config.yaml
model: "self-supervised image encoder"
arch: "densenet"
growth_rate: 32
projector_hidden: 1024
merge_dims: true
adamw_lr_other_params: 0.003
Rows from block 6 of a small self-supervised image encoder, named by matrix and row number. Rows with one number belong to one channel. Each number is 128 + 24 x the weight over its row's rms, rounded and kept within 0 to 255. All counts start at 0.
After each channel's rows are labels from the 100 images, of 14848, where the channel reaches its highest value: "patch colour" is the nearest of a few named colours to the mean colour under the peak; "responds to" is what is common among them. Only what is clearly more common there than usual is listed. The data: telescope images of galaxies (Galaxy Zoo DECaLS).
# conv1: bottleneck pointwise conv (model.blocks.7.conv1.weight, 128x144x1x1), inputs 0-143
# conv2: growth 3x3 conv (model.blocks.7.conv2.weight, 32x128x3x3, transposed, each kernel summed), outputs 0-31

conv1.92 [129 127 153  92 114 125 137 104 123 140 146 133 137 119 169 116 166 147  81 139 171 120 116 139 123 116 122 102 132  71  99 101 110 118 166 173 102 143 111  91 124 129  84 110 171 151  97 101 123 125 115 125  94 135 135 154 137 135 147 165 139 121 131 139 118 111 169 129 145 136 152 117  93 186 100  91 117  96 135 146 130 107 143 137  93 133 104 125 143 119 109 130 164 116 108 153 139 144  78 127 110 124 152 106 128 120 109 152 154 162 153  76 168 136 118  94 106 147 124 173 118 147  68 108 156 145 113 111 142  83 133 154 125 115 115 150 123  66 111 123 107 160 127 131]
conv2.92 [138 156 118 134  76 113 150 141 114 150 178 116 126 122 102 134 139  94 144 192 109 170 125 130 150  98 124 129 144 117 137 123]
patch colour: grey
responds to: shape: featured or disk; edge-on disk: no; spiral arms: yes

conv1.47 [135 107 107 174 119 169 137 147 137 139 116 109 166 151  66 105 111 149 107 105 131 132 182 114 156 129 154 128 118  87 149 128 124 116 117 128  94 160 123 106 129 133 181 147  95 101 109 150 138 137 112  96 132 149 141 147 128  85 164 176 149 175 144 151 126 134 111 118 108 161 134 150 102 137 101 101 162  95 135 106 102 136 124 142 154  92 130 147 175 118 153 126 173 136 120 119 142  93 154 114 159 139 118 127  99  98 126 125 108 157 165 116 123 126  84  99 136 128 118 132 142 135 104 119 150  99 104 114 124 117 117 116 114  82 161 147 160 102 181 181 129 117 116 138]
conv2.47 [132 109 137 148 124  60 126 156 148 139 138 127 132 125 126 134 148 130 140  89 103 113 146 111  94 122 177 174 120  82 115 131]
patch colour: grey
responds to: shape: featured or disk; edge-on disk: no; spiral arms: yes

conv1.107 [ 77 101 121  93 102  82 161 141 118 166 159 116  92 152 107 124 154 108 118 123  99 110 123 154 100  97  98 173 128 143  89 164  90 147 137 141 126 178 139 116  89 107 109 172 104 116 179 132  90  95 156 107 105 145 121 106 142 137 122 127 169 132 109 147 127 138 144 129 108  82 130 141 130 134 140 118 153 121 101 115  98 129 115 160 109 157 164 133 141 118 126 125 135 162 145 141 122 131 111  86 166 104 150 140 137 124 114  94 126 153 101 131 130 114 148 149  99 114 126 129 159 134 173 126 146 101 156 105 148  92 167 117 165 162 154  86 139 127 166 154 131 140 137 162]
conv2.107 [141 156  98 137 181  86 130 130 157 115 148  87 137 138  86 142 133 128 114 114 113 159 112 127 161 127 155 138 102 135 149  87]
patch colour: grey; brown
responds to: shape: featured or disk; edge-on disk: no; spiral arms: yes

conv1.103 [144  90 134 135 103 112 166 104 138 141 124 137 141 152 118 114 165 131 124 152 117 141 131 140 115 121 147 158 140 126 129 135 113 113 113 161 152 141 103 146 120 110 117 153 147 126 146 135 155 110 108 136  97 148 104 102 110 148 110  86 167 171 117 103 126 166 145 148 119 124 126 150 135 166 123 149 142 111 115 123 117 149 148 123 130 117 140 147 129 101 144 129 144 118 137 119 125 120  85 116  85 117 126  92 103 148 117 158 123  95  92 151 114 158 102 133 136 114 121  99  39 131 149 120 154 136 122 129 194 205 109  60 131 113  93 106 107 157 151 143 119 120  68  77]
conv2.103 [145 122 151 144 120 110 143 119 129 132  85 155 114 180 116 128 183 116 123 120 173 142 113 137 119 110 132  83 116 110  98  91]
patch colour: grey
responds to: shape: featured or disk; edge-on disk: no; spiral arms: yes

conv1.61 [130 118  93 132 131  93 133 162 108 121 165 126 111 124  94 137 129 131 110 186 124 151 116  64 129  94  97  87 136  98 143 121 113 150 125 122 122 156 134 164 103 102 147 119 133  96 145 139 156 107 126 102 119 112  87 115 106 150 147 120 119  94 140 152 110  60 109 130 160 145 121 118 150 177 143 119 134  92 133 122 122 124 147 110 100 171 115 118 126 133 130 117  75 145 129  93 152 118 137 128 114 105 130 123 139 157 143 106 146 128 134 138 137 128 157 115 119 123 148 139 174 149 157 137  79 136  96  92 137 163 100 123 109 154 145 158  82 165 124 159 164 197 102 111]
conv2.61 [119 115 116 119 122 176  98  87  89 123 133 101 121 142  87 118 116 126 167 103 133 140 132 168 172 161 134 116 127 124 150 157]
patch colour: brown
responds to: shape: featured or disk; spiral arms: yes

conv1.50 [121  71 124 159 123 110 119 135 134 105 113 138 134 140 108 134 125 137 116 161 131 144 154 103 151 118 130 113 130 126 100  82 151 116 129 145 128 114 106 100 149 137 122 136  89 118 119 153  87 156 171 126 148 118 115 118 125 129 123 124 100 161 110 101 119 123 160 150 162 145 126 159 126 139 159 119  99 117 126 111  91 113 119 109 179 156 117 184 143  94 124 133 123 137 125 125  84 117 151 104 157 110 116 113 144  83  83 116 151 147 164 143 170 138 175 123 104 110 106  98 189 192 129 101 146 146 157 127 155 137 113 138  89 172 132 150 145  93 187 118 145 108 146 107]
conv2.50 [105 101 113 144 108 168  96 162 104 131 135 124 130 109 143 128 195 115 104 125 119  99 139 153 115  92 109 159 150 102 120 145]
patch colour: grey
responds to: shape: featured or disk; edge-on disk: yes; roundness: cigar-shaped

conv1.21 [146 155 122 146 171 117 153 116 107 124 120 106 113 121 166 120 133 126 116 171 165 146 166 117 103 133 105 198 107 149 121 139 153 151 143 143 136 124 144 131 160 138 131 119  96 131 162  88  75 124 142 143 147 161 132 131 110  87 104 136 121 136  87 125 103 134 110 126 134 154 139 169  77 171 120 141 122  97  69  82 119 123  77  95 121 113 116 135 132 112 112 148 153 144 100 142 165 109 121 124 164 156 144 135 146 112 107 110 123 119 161 156 114 200 102 143 116 118 111 129 158 128 145 117 101 125 111 121 141 136 102 155 109  93 139 101 142 119 142  85  89 137 113 100]
conv2.21 [103 129 122  84 161 119 111 138 114 176 135 139 152 110 116  69 140  98  90 100 147 155 156 120 110 136 128 156 119 118 144 139]
patch colour: grey; pink
responds to: shape: featured or disk; edge-on disk: yes

conv1.64 [108 153 145 120 109 137 139 159 145 165 138 130 161 124 112 137 100 158 146 124 120 165 173  69 117 143 148 134 164 111 163 109 118 124 118 160 111 130 133 162 155 158 115 129 107 114 127 150 128 132 102 136 140 107 159 120 114  72 122 177 110 113 162 116 118  95 119 129 160 128 145 139 134 124 185  97 159 143 130  86 124 140 153 138 130 130 152 102 125 137 105  85 133 120  95 144 118  74 124 113  85 152 106 104 128 185 150 104 133  97 128  87 144 104 139 137 176 127 141 169 171 114 155 140 116 139 100 130  67 133 163 130 139 117 115 155 105 125 102 151 124 132  99 158]
conv2.64 [ 99 137 180  87 143 144 140 136 156 117  96  59 119 100 117 146 105 131 109 153 139 127 113 134 139 123 111 103 149 130 154 110]
patch colour: brown
responds to: shape: featured or disk; edge-on disk: no; spiral arms: yes

conv1.121 [144 147 125 143 143 149 140 125 128 109 119 121 113  67  84 145 138 114 111 114 106 134 100 147 139 118 141 139 148 101 149 135 147 117 100 130 123  57 167 134 126  86 169 143 118 113 161 140 132 120  66 152 147  67 131 109 147 153 149 161 119 163 133  94 127 115 115  93 137 162 123 138 156 143 125 123 141 118 136 118 128 118 132 111 132 140 130  93 150 104 148 106 145 141 140 141 128 158 138 106 136 154 142 116  93 119 145 120 147 123 112 121 111 156 105  87 114 147 119 191 170 142 135 120 144 116 128 144 118 129 134 191 122 191 142 130 171  73 140 141 143 100 158  74]
conv2.121 [131  88 135 115 132 184  88 124 101 144 103 149 133  77 147 129 137 119 115  81 108 103 169 128 136 102 129 139 139 144 135 146]
patch colour: grey; pink
responds to: shape: featured or disk; edge-on disk: yes

conv1.84 [140 109 112 127 139 106 153 123 157 127 130 165 164 130 163 101 141  84 137 175 166 126 150 136 141 109 133 142 109 117 138 115 124  99 120 168 146 130 179  90 172 121 109 133 109 132 117 163 117  99 142  92 125 172  89 124 156 111 108 164 121 120 156  95 111 143 151 133 123 125 133 148 116 156 111 116  79 137 119 123 155 115 123 115 134 116 123 195 119 119 102 151 121 142 157 112 154 124 116 116 161 139 131 178 115 115 135 140 116  76 141 130  88  98  96 141 138 103 114 126 115 163 113  84  84 143 151 144 156  73 120 126 127 102  96 149 141 171 153 130 142  83 106  91]
conv2.84 [143 109 102 139 129 136 145 120 161 100 136 111 116 132 117 119 158  73 113 129 134 147 130 118 115 128 142  70  77  85  95 133]
patch colour: grey
responds to: shape: featured or disk; edge-on disk: no; spiral arms: yes

conv1.9 [111 122 122 155 138  75 160 126 147 165 149 174 132 112  95 153 150 141 124 126 142 120 120 186 165 135 136 155 111 102 138 123 105 168 121 150 131 124 151 144 105 149 160 103 157 149 122 155 114 144 125  98 147  80 139 130 133 124 115 136 147 137 116  82 107 136 141 144 141 121 106 136  98 156 156 144 143 126 171  95 108  92 150 109 117 139 105 107 131  86  79 121 118 154 103 166  82  93 105 153 123 142 127 125 161 131 128 101 123  86 106 164 145 190 117 148  91 129 119  72 145 144 129 108 151 134 129 106 159 155 118 171 111 165  89 147 123 139 133 157 125 110 119 143]
conv2.9 [117 136 153  97 136 153  89 138 133 125 124 174 131 150 128 113 121 119  95 110 153 185 152 163 102 134  90 130 109 106 157 107]
patch colour: grey
responds to: shape: featured or disk