config.yaml
arch: "densenet"
model: "self-supervised image encoder"
dataset: "telescope images of galaxies (Galaxy Zoo DECaLS)"
train_examples: 44167
image_size: 48
crop_scale_min: 0.3
horizontal_flip: true
rotation_deg: 10
color_jitter: 0.4
method: "simclr"
norm: "batchnorm"
activation: "silu"
depths: [5, 5, 15, 5]
kernel_size: 3
stem: "single"
growth_rate: 32
projector_hidden: 1024
projector_out: 128
projector_hidden_layers: 1
temperature: 0.1
init: "kaiming_normal"
optimizer: "soap"
beta2: 0.999
lr: 0.0045
beta1: 0.95
shampoo_beta: 0.95
eps: 1e-08
precondition_frequency: 25
max_precond_dim: 1024
merge_dims: true
one_sided: false
adamw_lr_other_params: 0.003
grad_clip: 3.0
gradient_centralization: true
steps: 5000
batch_size: 256
epochs: 29.0
lr_schedule: "step"
warmup_steps: 250
weight_decay: 0.05
adamw_weight_decay_other_params: 0.05
Rows from block 27 of a small self-supervised image encoder, named by matrix and row number. Rows with one number belong to one channel. Each number is 128 + 24 x the weight over its row's rms, rounded and kept within 0 to 255. All counts start at 0. Numbers have three digits each.
Before each channel's rows are labels from the 100 images, of 14848, where the channel reaches its highest value: "colour at peak" is the nearest of a few named colours to the mean colour under the peak. Only what is clearly more common there than usual is listed. The data: telescope images of galaxies (Galaxy Zoo DECaLS).
# conv1: bottleneck pointwise conv (model.blocks.30.conv1.weight, 128x368x1x1), inputs 0-61
# conv2: growth 3x3 conv (model.blocks.30.conv2.weight, 32x128x3x3, transposed, each kernel summed), outputs 0-31

colour at peak: brown
conv1.6:161102114153113105125090107099123125130142084126118114124116117116155149094120157112111140122155166135113098116134082148095114127190126115175115136134121180113107121148116105112111146124
conv2.6:113148111130126160146134148117114163083137098182160106114158095105115123100140106139160147109153

colour at peak: grey
conv1.7:107121148101123114129143123113153177129152154106116114087127088137140141138143116133129128133124151121119118100148123133123144122106142175105156127128113118201099110130126105114155103152
conv2.7:105123127151116092116156094145158150127117114084170136143147096086122165140128123102096164132118

colour at peak: grey
conv1.62:130109123087110125112144157135116123117143126126113176117112117111108147138108116132164139151162100143132162102149165150157135094128138143143169170152152140119125137118109116131117112117
conv2.62:134108145120122131120091119099099161120169093118127116133190105113133090139116153111134141151081

colour at peak: brown; grey
conv1.100:133107130076085124122128076131111117133138117175133165144122133078092092127132099106111105155118120111123153071121131122114150133149146108137075136159093120125160069139121134099202138153
conv2.100:142134170144151143106122144116101106095149117108098086148147094103114111114107168102170155118118

colour at peak: brown; grey
conv1.9:183172123149146166115144096124141118123100164096099167112164087141111172123103132171121146106153104124094123135139106147152097151144099148165139117116145165116101150145147162130139097126
conv2.9:131127128128102175131129104139123117115085105144138158107135163125122127145130113093096087083179

colour at peak: grey
conv1.54:106126117162123147094185087135106158138091122192141115076107104092114132140165097120097142129137114104091116144073125118124155138078119114115148136119146116125140115172175097118141092126
conv2.54:115155073093111109144093137120117138139116151095113149111113120125106122100199109136117126152118

colour at peak: brown
conv1.87:121110161135122131144090142137142099105120152108117116146121161143164089120160126126095107115137101113118099135134088136096132114139128091121097091119200115148139133128095117087101103094
conv2.87:113113098131121142177147136108096113119116107171133107158085131142132124099076096115156099132119

colour at peak: grey
conv1.105:082173155145102099133114141119137163113092121152124115133135182120152137115094112095102106114087144132132150120164165153189091098120131157144140166145171139152140137102108123074141135091
conv2.105:124102152123101143138116102112125186144105144138133150135147141082099135158115135068122104162133

colour at peak: grey
conv1.45:120098147111124167130052148124134157123088146172153120097101162095146153103077122126148155130105133143109112135101153131135137132125140115154091127169121090105123127157170145105150137102
conv2.45:206132098116134135121124110133109160169094154112147149160142123119133105152119126092156119135120

colour at peak: grey
conv1.88:121127119157123122082154157114124105153113208148122097124113125105109141106122092158113128103140112180118093148161134122159118084095147101135136108100129099105124149097111092111125118099
conv2.88:100137103089154128162124123129134134128153149143061173106098155154101110134142119113105152118117

colour at peak: grey
conv1.81:079156139157084075126112118162116081113144156113131139097132145140095121132144134116159155087142103124135093172151136134147108105110123155104111128117175147133154090114164126102141108139
conv2.81:161111134104141130159104136171146113168128124123119101093096086139102110165132123129092169125146

colour at peak: grey; brown
conv1.66:154107149118184126126134118111137116145133111151148159102120160164141098157106086162135149126136150162140108091117164158170143132159120132159107129115125159124157147107095132113138123142
conv2.66:122115107145142126113132100139124106096148188094153149118104104160111137154108115187104118118147

colour at peak: grey
conv1.50:098139106162143120153159145124136130150142105116127129123135092107110129119098127095075169166104114128135122159161122118098153119115131162098121142135145081109095086106148140097111086145
conv2.50:127168162157114122125126134129200099116142137090116124136139121118158168109135105128091096143121