python train.py --model="self-supervised image encoder" --image_size=48 --rotation_deg=10 --depths=[5, 5, 15, 5] --projector_hidden_layers=1 --init="kaiming_normal" --beta2=0.999 --lr=0.0045
Rows from block 27 of a small self-supervised image encoder, named by matrix and row number. Each number is 128 + 24 x the weight over its row's rms, rounded and kept within 0 to 255. All counts start at 0. Numbers have three digits each. After the name is the row's rms in percent of the matrix's.
After each channel's rows are labels from the 100 images, of 14848, where the channel reaches its highest value: "top examples" is what is common among them; "place" is the part of the image that holds the peak. Only what is clearly more common there than usual is listed. The data: telescope images of galaxies (Galaxy Zoo DECaLS). In brackets: how many of the 100.
# conv1: bottleneck pointwise conv (model.blocks.30.conv1.weight, 128x368x1x1), inputs 124-185

conv1.121 107:147129117145146117102133138089117163132124112122140146123123121117129131182161102123122147169131108128120163185139111186098147110080132095107157107126124150107147123152129147177109119119
top examples: spiral arms: no (26)
place: centre (100)

conv1.96 099:150091199175105146137138114164163146105133147123141140120133059160124103117147101148088115208091120081101152171137124129142145082178120152153149133122167138139129126163138122123102128155
top examples: roundness: cigar-shaped (51)
place: centre (100)

conv1.26 106:152137138114146154093117138110142116124142127115073093121143149081131110149137144099160061117135178138130121109143150134111091083197161089103144107147099077121133114130119133118112120100
top examples: bar: no (34)
place: centre (100)

conv1.39 090:163120158112154149126156121137117118092119117132110106113139130128074163117103137112100128105147158117170118123140152117120127118111142105131107113149155129123124111100104120123106127142
top examples: roundness: in between (64)
place: centre (100)

conv1.66 096:133127162139162136117129143154121137124137114130087107095091109109112117127112118142130103151130082130144090128154109131087118129116111135129138100204143099096101075137122104118133112119
top examples: edge-on disk: no (86); spiral arms: yes (82); spiral winding: tight (53)
place: centre (100)

conv1.106 098:108112133142142133133114128101101131130113146144122092147153142170086165114128105118130126155118129128140163103146105091080093084104112085103107143145150115131126111110117153189096148116
top examples: shape: featured or disk (73); edge-on disk: yes (41)
place: centre (100)

conv1.83 113:104105101168111144151081111156114106129112191116138086110125075141124132130091140126133176121172094085131160120140103066126113109152132135104112068152158118099115141151127164138122171110
top examples: shape: featured or disk (84); edge-on disk: no (80); spiral arms: yes (70)
place: centre (99)

conv1.95 110:169140150159122115131122077087142135137095103131132134135087086122129079125135097110114127108097168175108063135126127102148124156087115155141117127101132141136137171117128106120101108186
top examples: edge-on disk: yes (51)
place: centre (100)

conv1.3 107:129096137131138118128121113129118080120163126104098153127105151160121131135131135145122177123163093107134159118139121103149117088130127131152138092140114156176098118136088134106092119136
top examples: spiral arms: yes (42)
place: centre (100)

conv1.54 102:150106127122149107138135163108119123146139133154152178119114118110122149145116083155088101106113151115149131174103149146110146148131140143104150119135162157101133134168112151141154125126
top examples: edge-on disk: no (97); spiral arms: yes (90); spiral winding: tight (58)
place: centre (100)

conv1.21 107:125114125121145139135128104127126059114187118110142138139140144118126141105131145159092107097080122076141106146100130132099109149123131132145093143128139138094125155119117083151094081150
top examples: roundness: round (74)
place: centre (100)

conv1.118 096:136136106165113143160133115082160126139113107168113149162134120130115134098126117111094170108138193133070124166124127139139136148123130115078143173095151153141151120132094122152131122168
top examples: shape: featured or disk (73); edge-on disk: yes (71); roundness: cigar-shaped (26)
place: centre (100)

conv1.97 100:167114132132103126148158159134125096135146160137130100114140157136146076134148125129107108129111107097128112106107151131127140140187146086138154086170143090131153101132110145130122106134
top examples: roundness: in between (74)
place: centre (90)

conv1.4 104:162108131132150128108127117098154089099129108124061102107136114100158122112156114138127129165156135157120099188122134145144117130126137111159148148173119119102101118124159102116128156116
top examples: roundness: round (69)
place: centre (100)

conv1.28 091:135117144087132142099122127141123103132125122117131096106080119154109152120131137161163093128150110128119134180138102124170087100169123147148094110136114115177121126098143174136169119148
top examples: edge-on disk: no (93); shape: featured or disk (93); spiral arms: yes (84)
place: centre (100)

conv1.85 098:148137120118143072096148138066130172156116092153141133119196126146144137140108113136144114131159126096144141170106151162128131125103099146143126150142105136119129131115114123163138116147
top examples: edge-on disk: no (50); spiral arms: yes (44)
place: centre (100)

conv1.60 101:115122167120154163123148104117117117107148171122085147153122142095139143130108125132148123125120160071150141154106128173149125078119132131089118087167079139100113128098093136154136145146
top examples: shape: featured or disk (61); edge-on disk: no (60); bar: no (40)
place: centre (100)

conv1.25 093:143132100125164114145167111136135109126192118114130143137093162128121105141146136116139106137127106110126171067110175080151118158070120119106114129145148122140123114157158122073124111146
top examples: roundness: round (90)
place: centre (100)

conv1.52 092:142172135123165120119140158191179155142154134104072122131112112125136161139153158139114130141092163118104196158105138092112076115093136084150126162102131108161144142125140140137108104129
top examples: roundness: round (52)
place: centre (100)

conv1.122 104:164151121156107125104113180136101139154140135106142116115137125126122085096148117136093139117113115113136114123126117164105143122125130092088154158090108134135111089163145127108134140098
top examples: shape: featured or disk (68); edge-on disk: yes (62); roundness: cigar-shaped (25)
place: centre (95)

conv1.57 107:125126119115131120109157114121131142161123080121143111087112081150131101193126105116149147153108146111118110090132121078130114106095070131114110107120152106127133124130139098150103118115
top examples: roundness: round (65)
place: centre (100)

conv1.16 091:100114143114128151155143133118113130117116183124138128184160175156135138105144163116139165104150122159127124113068162100126130130154127090083121108162176125127133157112119119148141126141
top examples: shape: featured or disk (89); edge-on disk: no (75); spiral arms: yes (61)
place: centre (100)

conv1.40 100:128121084157196154144103145137118142115112101131170114140127106107147128115184125109155131135113148140148097119126142158146167111133136112152127122130148100164134128116105143149143094096
top examples: roundness: in between (70)
place: centre (100)

conv1.22 098:104141105151138076142155132151150125150135103142104090138093129120124124096146122155089079102106098105139178152102131099128128144146123126137101129130172137145128118119114113139156097124
top examples: edge-on disk: no (83); spiral arms: yes (75); bulge size: small (51)
place: centre (100)

conv1.14 095:173113145118123132144134090124109160128144107117137151121149104161114104146125124107123112158112180149138111134133121123118083135104096140132119160126137106094134111131112097153111110159
top examples: shape: featured or disk (80); edge-on disk: yes (78)
place: centre (100)

conv1.15 094:148148146149130140108122113141110132131096068149147136119153127168096142135142118108109091140089156151133190169139125109129123139122134107121095123137150140152133126117116120173125076089
top examples: shape: featured or disk (78); edge-on disk: no (59); spiral arms: yes (56)
place: centre (100)

conv1.30 092:109130184127115117120164131133169126125121117112114161093172120162174085126142130114125125183142155102138146088122130110147063181122148092173119108112155130122068133137113136152118155138
top examples: roundness: cigar-shaped (49)
place: centre (100)

conv1.0 099:110119130163113148131124171139133121108111138140111077105118113129122129121136157130119150097137143117148087146126134082118129114157131107128129138156126164145150130172115167134131104171
top examples: edge-on disk: yes (38)
place: centre (99)

conv1.109 099:093169146135169159140162143082134112111121105177192171144147145112110141133122139111137120123156120151118095074082154139132152163123117101118114106132132110113116121101152134149128110114
top examples: roundness: in between (86)
place: centre (100)

conv1.55 101:122094111145153124149109129146153096139169120119155128185131149144103137120083103142146105088114145148136155109173162123134116100123097125196115101122080109094169140149092132172135124177
top examples: roundness: in between (64)
place: centre (100)

conv1.35 094:134128148156151106148078114149105137130095129092104155149154143148108151117146102122098168145061096140146120155181145101138081114132128148135100129091126109091116186131100114102127137173
top examples: edge-on disk: yes (37)
place: centre (100)

conv1.99 100:105141120143136099165109118152128156138086068117131177111113105119143090132127093191105112119116099123134103147101134134102124095134120105142102122175107112130123143151110117150167121150
top examples: roundness: round (68)
place: centre (100)

conv1.65 099:105151121135176131088157119147125117127127130074108135069173126112126152118150129098149095133169146121134085152167129111149085165117152125133096091123118124140166111150130149164117163134
top examples: roundness: in between (79)
place: centre (100)

conv1.27 096:118124169159172149165111123130158123135153113138089096150104128120109140154129149136140088132115143127078086151128137121127117124098119079098194140121125109096111183095119148204139155150
top examples: shape: featured or disk (73); spiral arms: yes (47); spiral winding: tight (34)
place: middle left (42); bottom centre (32)

conv1.78 105:148126107137141128112141138110157127087124135166158139134111124139102162118088127111120114099121147154157069085147167127106172131108089134102136140146092135122188142099144162155096096119
top examples: roundness: in between (63)
place: centre (100)