python train.py --model="self-supervised image encoder" --dataset="telescope images of galaxies (Galaxy Zoo DECaLS)" --train_examples=44167 --image_size=48 --crop_scale_min=0.3 --horizontal_flip=true --rotation_deg=10 --color_jitter=0.4 --method="simclr" --arch="densenet" --norm="batchnorm" --activation="silu" --depths=[5, 5, 15, 5] --kernel_size=3 --stem="single" --growth_rate=32 --projector_hidden=1024 --projector_out=128 --projector_hidden_layers=1 --temperature=0.1 --init="kaiming_normal" --optimizer="soap" --beta2=0.999 --lr=0.0045 --beta1=0.95 --shampoo_beta=0.95 --eps=1e-08 --precondition_frequency=25 --max_precond_dim=1024 --merge_dims=true --one_sided=false --adamw_lr_other_params=0.003 --grad_clip=3.0 --gradient_centralization=true --steps=5000 --batch_size=256 --epochs=29.0 --lr_schedule="step" --warmup_steps=250 --weight_decay=0.05 --adamw_weight_decay_other_params=0.05
Rows from block 13 of a small self-supervised image encoder, named by matrix and row number. Each number is 128 + 32 x the weight over its row's rms, rounded and kept within 0 to 255. All counts start at 0. Numbers have three digits each. After the name is the row's rms in percent of the matrix's.
After each channel's rows are labels from the 100 images, of 14848, where the channel reaches its highest value: "responds to" is what is common among them; "place" is the part of the image that holds the peak. Only what is clearly more common there than usual is listed. The data: telescope images of galaxies (Galaxy Zoo DECaLS).
# conv1: bottleneck pointwise conv (model.blocks.15.conv1.weight, 128x224x1x1), inputs 75-149

conv1.112 097:185182148121105118074115123133123113140120086148166108145111161087130172072088118083128153101173148102149131031106177118133129094090146141078139120045087181107132122088156136068144143138119173125125094163098081120178138115182
responds to: merging: merger
place: centre

conv1.120 102:112127146180088106123073125123149086066158118147187150177098096062172219125180178110052116144126120143121103106092112166155135152143121121164185067135081093121099140164141094145123111137102129103143184086115085156161107164148
responds to: merging: merger
place: centre

conv1.103 103:127141094153138099128145136149138183136158124154117119116142155109165079203077109110141133119165085098126115162169151115131094154092140155116066100079111049049131137120103137100119140106177138127116178106112128101142099137153
responds to: shape: featured or disk; edge-on disk: no; spiral arms: yes
place: centre

conv1.2 096:139124119100121109099142091048142043075199082127128171127111108141107101081155175122122125181136189141165128178120095131098140147111140144112177120138112091141097158174182095090131099125071168147129108167119164136197108176133
responds to: roundness: round
place: centre

conv1.28 093:102132191144123166120114168145125079112183143138109113126131148161136125153151135089124131147135190134095119128107060112086124172134194142113110156087155079184126169210116092129196138152190140140047091145081124071079169089138
responds to: edge-on disk: yes; roundness: cigar-shaped
place: middle right

conv1.12 094:153125097102121209141078124112132181180118137145138196136147039099189130103077139122109106120152102132185097171122178137121117081196079177190131134163073142158112104133164225173118137127146125142128133160128155094104149114124
responds to: roundness: round
place: centre

conv1.84 095:082133138183119124160136134048117077122176093154139117120141000146176074147169049195157136170145160126171126165106137146118139113148102142157095118152091118226107098120097142136106129105169115090070098196115132125186110141156
responds to: roundness: round
place: centre

conv1.46 097:086102120112096154095113164079103088114178124155081083183155099183164088088081125130085120131104085126142083110194085130121116168124106078119158116173111059127144125133145082088178196141136157111170134189111151108139078081095
responds to: roundness: round
place: centre

conv1.3 087:156141176147114061102147116181138081065178162127096140128151112079093130091156142129125097095130150079147167100142066097139128157078125097170118129144151158156130118130123089158099107143145165130217182182169171107118075121161
responds to: roundness: cigar-shaped
place: centre

conv1.117 096:090168172134113080141128108128112199111135148110134110114121116198119068182109107150147113102192086127138112152171079112213123102093123094132066153151161134131104115140131144111058102081161108136151104153143156128091157165104
responds to: shape: featured or disk; edge-on disk: no; spiral arms: yes
place: centre

conv1.59 109:139117123111079135105106189164144058076097154106152111106113116115202109074130139071127158163124126141106142131059120106128133102147140131139105144139120089128088143059138182119146134091085164182073082124136189103092126084183
responds to: edge-on disk: yes
place: top centre

conv1.90 097:191164164152113154150091115082107181212128156129100102100159120141115124125056067150129130132117141133176118085111114109134109099241160146083133100154193061112119131111090108106109131167150101094187096136188162137098104089176
responds to: roundness: round
place: centre

conv1.23 103:124151114115143094148152128136160097137119138124072116126184133122110106079130121109170072116144193187106089068119151123076131169153147134081084171113130171123097162167124123089132124159144110170084087153106102109117128095119
responds to: roundness: cigar-shaped; edge-on disk: yes
place: middle right

conv1.44 095:099095142159123140140110186134161090094137184159084146150115081108105153124118072131134182137138153114160072092102095117247126168169111159105088170132126124106116133137183107178095105157149105116118112149100114112126117207130
responds to: roundness: cigar-shaped; edge-on disk: yes
place: centre

conv1.39 104:196138114164164135090072156122106139147092134120152157092097146092086127136096163126105128117114067042150104173148129141156078115117155086105119127125150165179139064098197093081121154139058188122089125098134163115097108159156
responds to: shape: featured or disk; edge-on disk: no; spiral arms: yes
place: centre

conv1.126 092:118083174092182121159174136120101095100157130116104117149125093119124108109167150138134084132105140125124128164155091062085126138128112143117138108160111165158103141119192085103139087124122187144100104132139164145080158095083
responds to: roundness: in between
place: centre; middle right

conv1.63 088:096127134148110121191143101155140126139160147173146151102086084143066127152142124149126087105162178102104115111117142138146067079149073105120177165094115168116072112182107142136134142182132175115117138118162160136084138134146
responds to: edge-on disk: no; spiral arms: yes; bar: no
place: centre

conv1.127 101:170110122116092119108097077113121180153138113201058114139164100133121181100101135102116108132086152130079135082131114148164089131086030168074127098111121132116134105162150174170155120139139222167113169140098127081128111123146
responds to: edge-on disk: no; shape: featured or disk; spiral arms: yes
place: bottom centre

conv1.96 095:202133142184143126143129130101134175130105148148115126126142179117115213159149113129118158091140146052135138119081141150135117099123152110123136167145129147199195097130130165107110174131180115102106135134184109078124117135158
responds to: edge-on disk: no; shape: featured or disk; spiral arms: yes
place: centre

conv1.21 111:085130104157136136115086071114127106108111187071137136155162148099111142103153097103198157133184115076095094084114053175109092185111105141119125098148105177122112118077132118099133113156097107107114201132109151164107135110131
responds to: edge-on disk: yes
place: centre

conv1.15 098:117155096142149116081110133139063079135156157185100146087122127129105115080104124065135171131138123047128129135194149112107115065105147118147143076122160147109144157105126137089164077082114134109108121119173103123208156169119
responds to: edge-on disk: no; spiral arms: yes
place: centre

conv1.123 097:131100118123137124100105072165140100079141120159106156162125141101104144096097194094116183098153129123120156187149182152118153106092107160125136129114132103125056137145119098175048160096107127135109105087142092135136130178099
responds to: roundness: round
place: centre

conv1.105 100:068109098110126086166164178159133147151196157147129072155111140139129125109141151105105148132072152116100160142180110085077129149106096166125133133101154181142102152125084143133120125131152081109101136162168116133153149176132
responds to: roundness: cigar-shaped
place: centre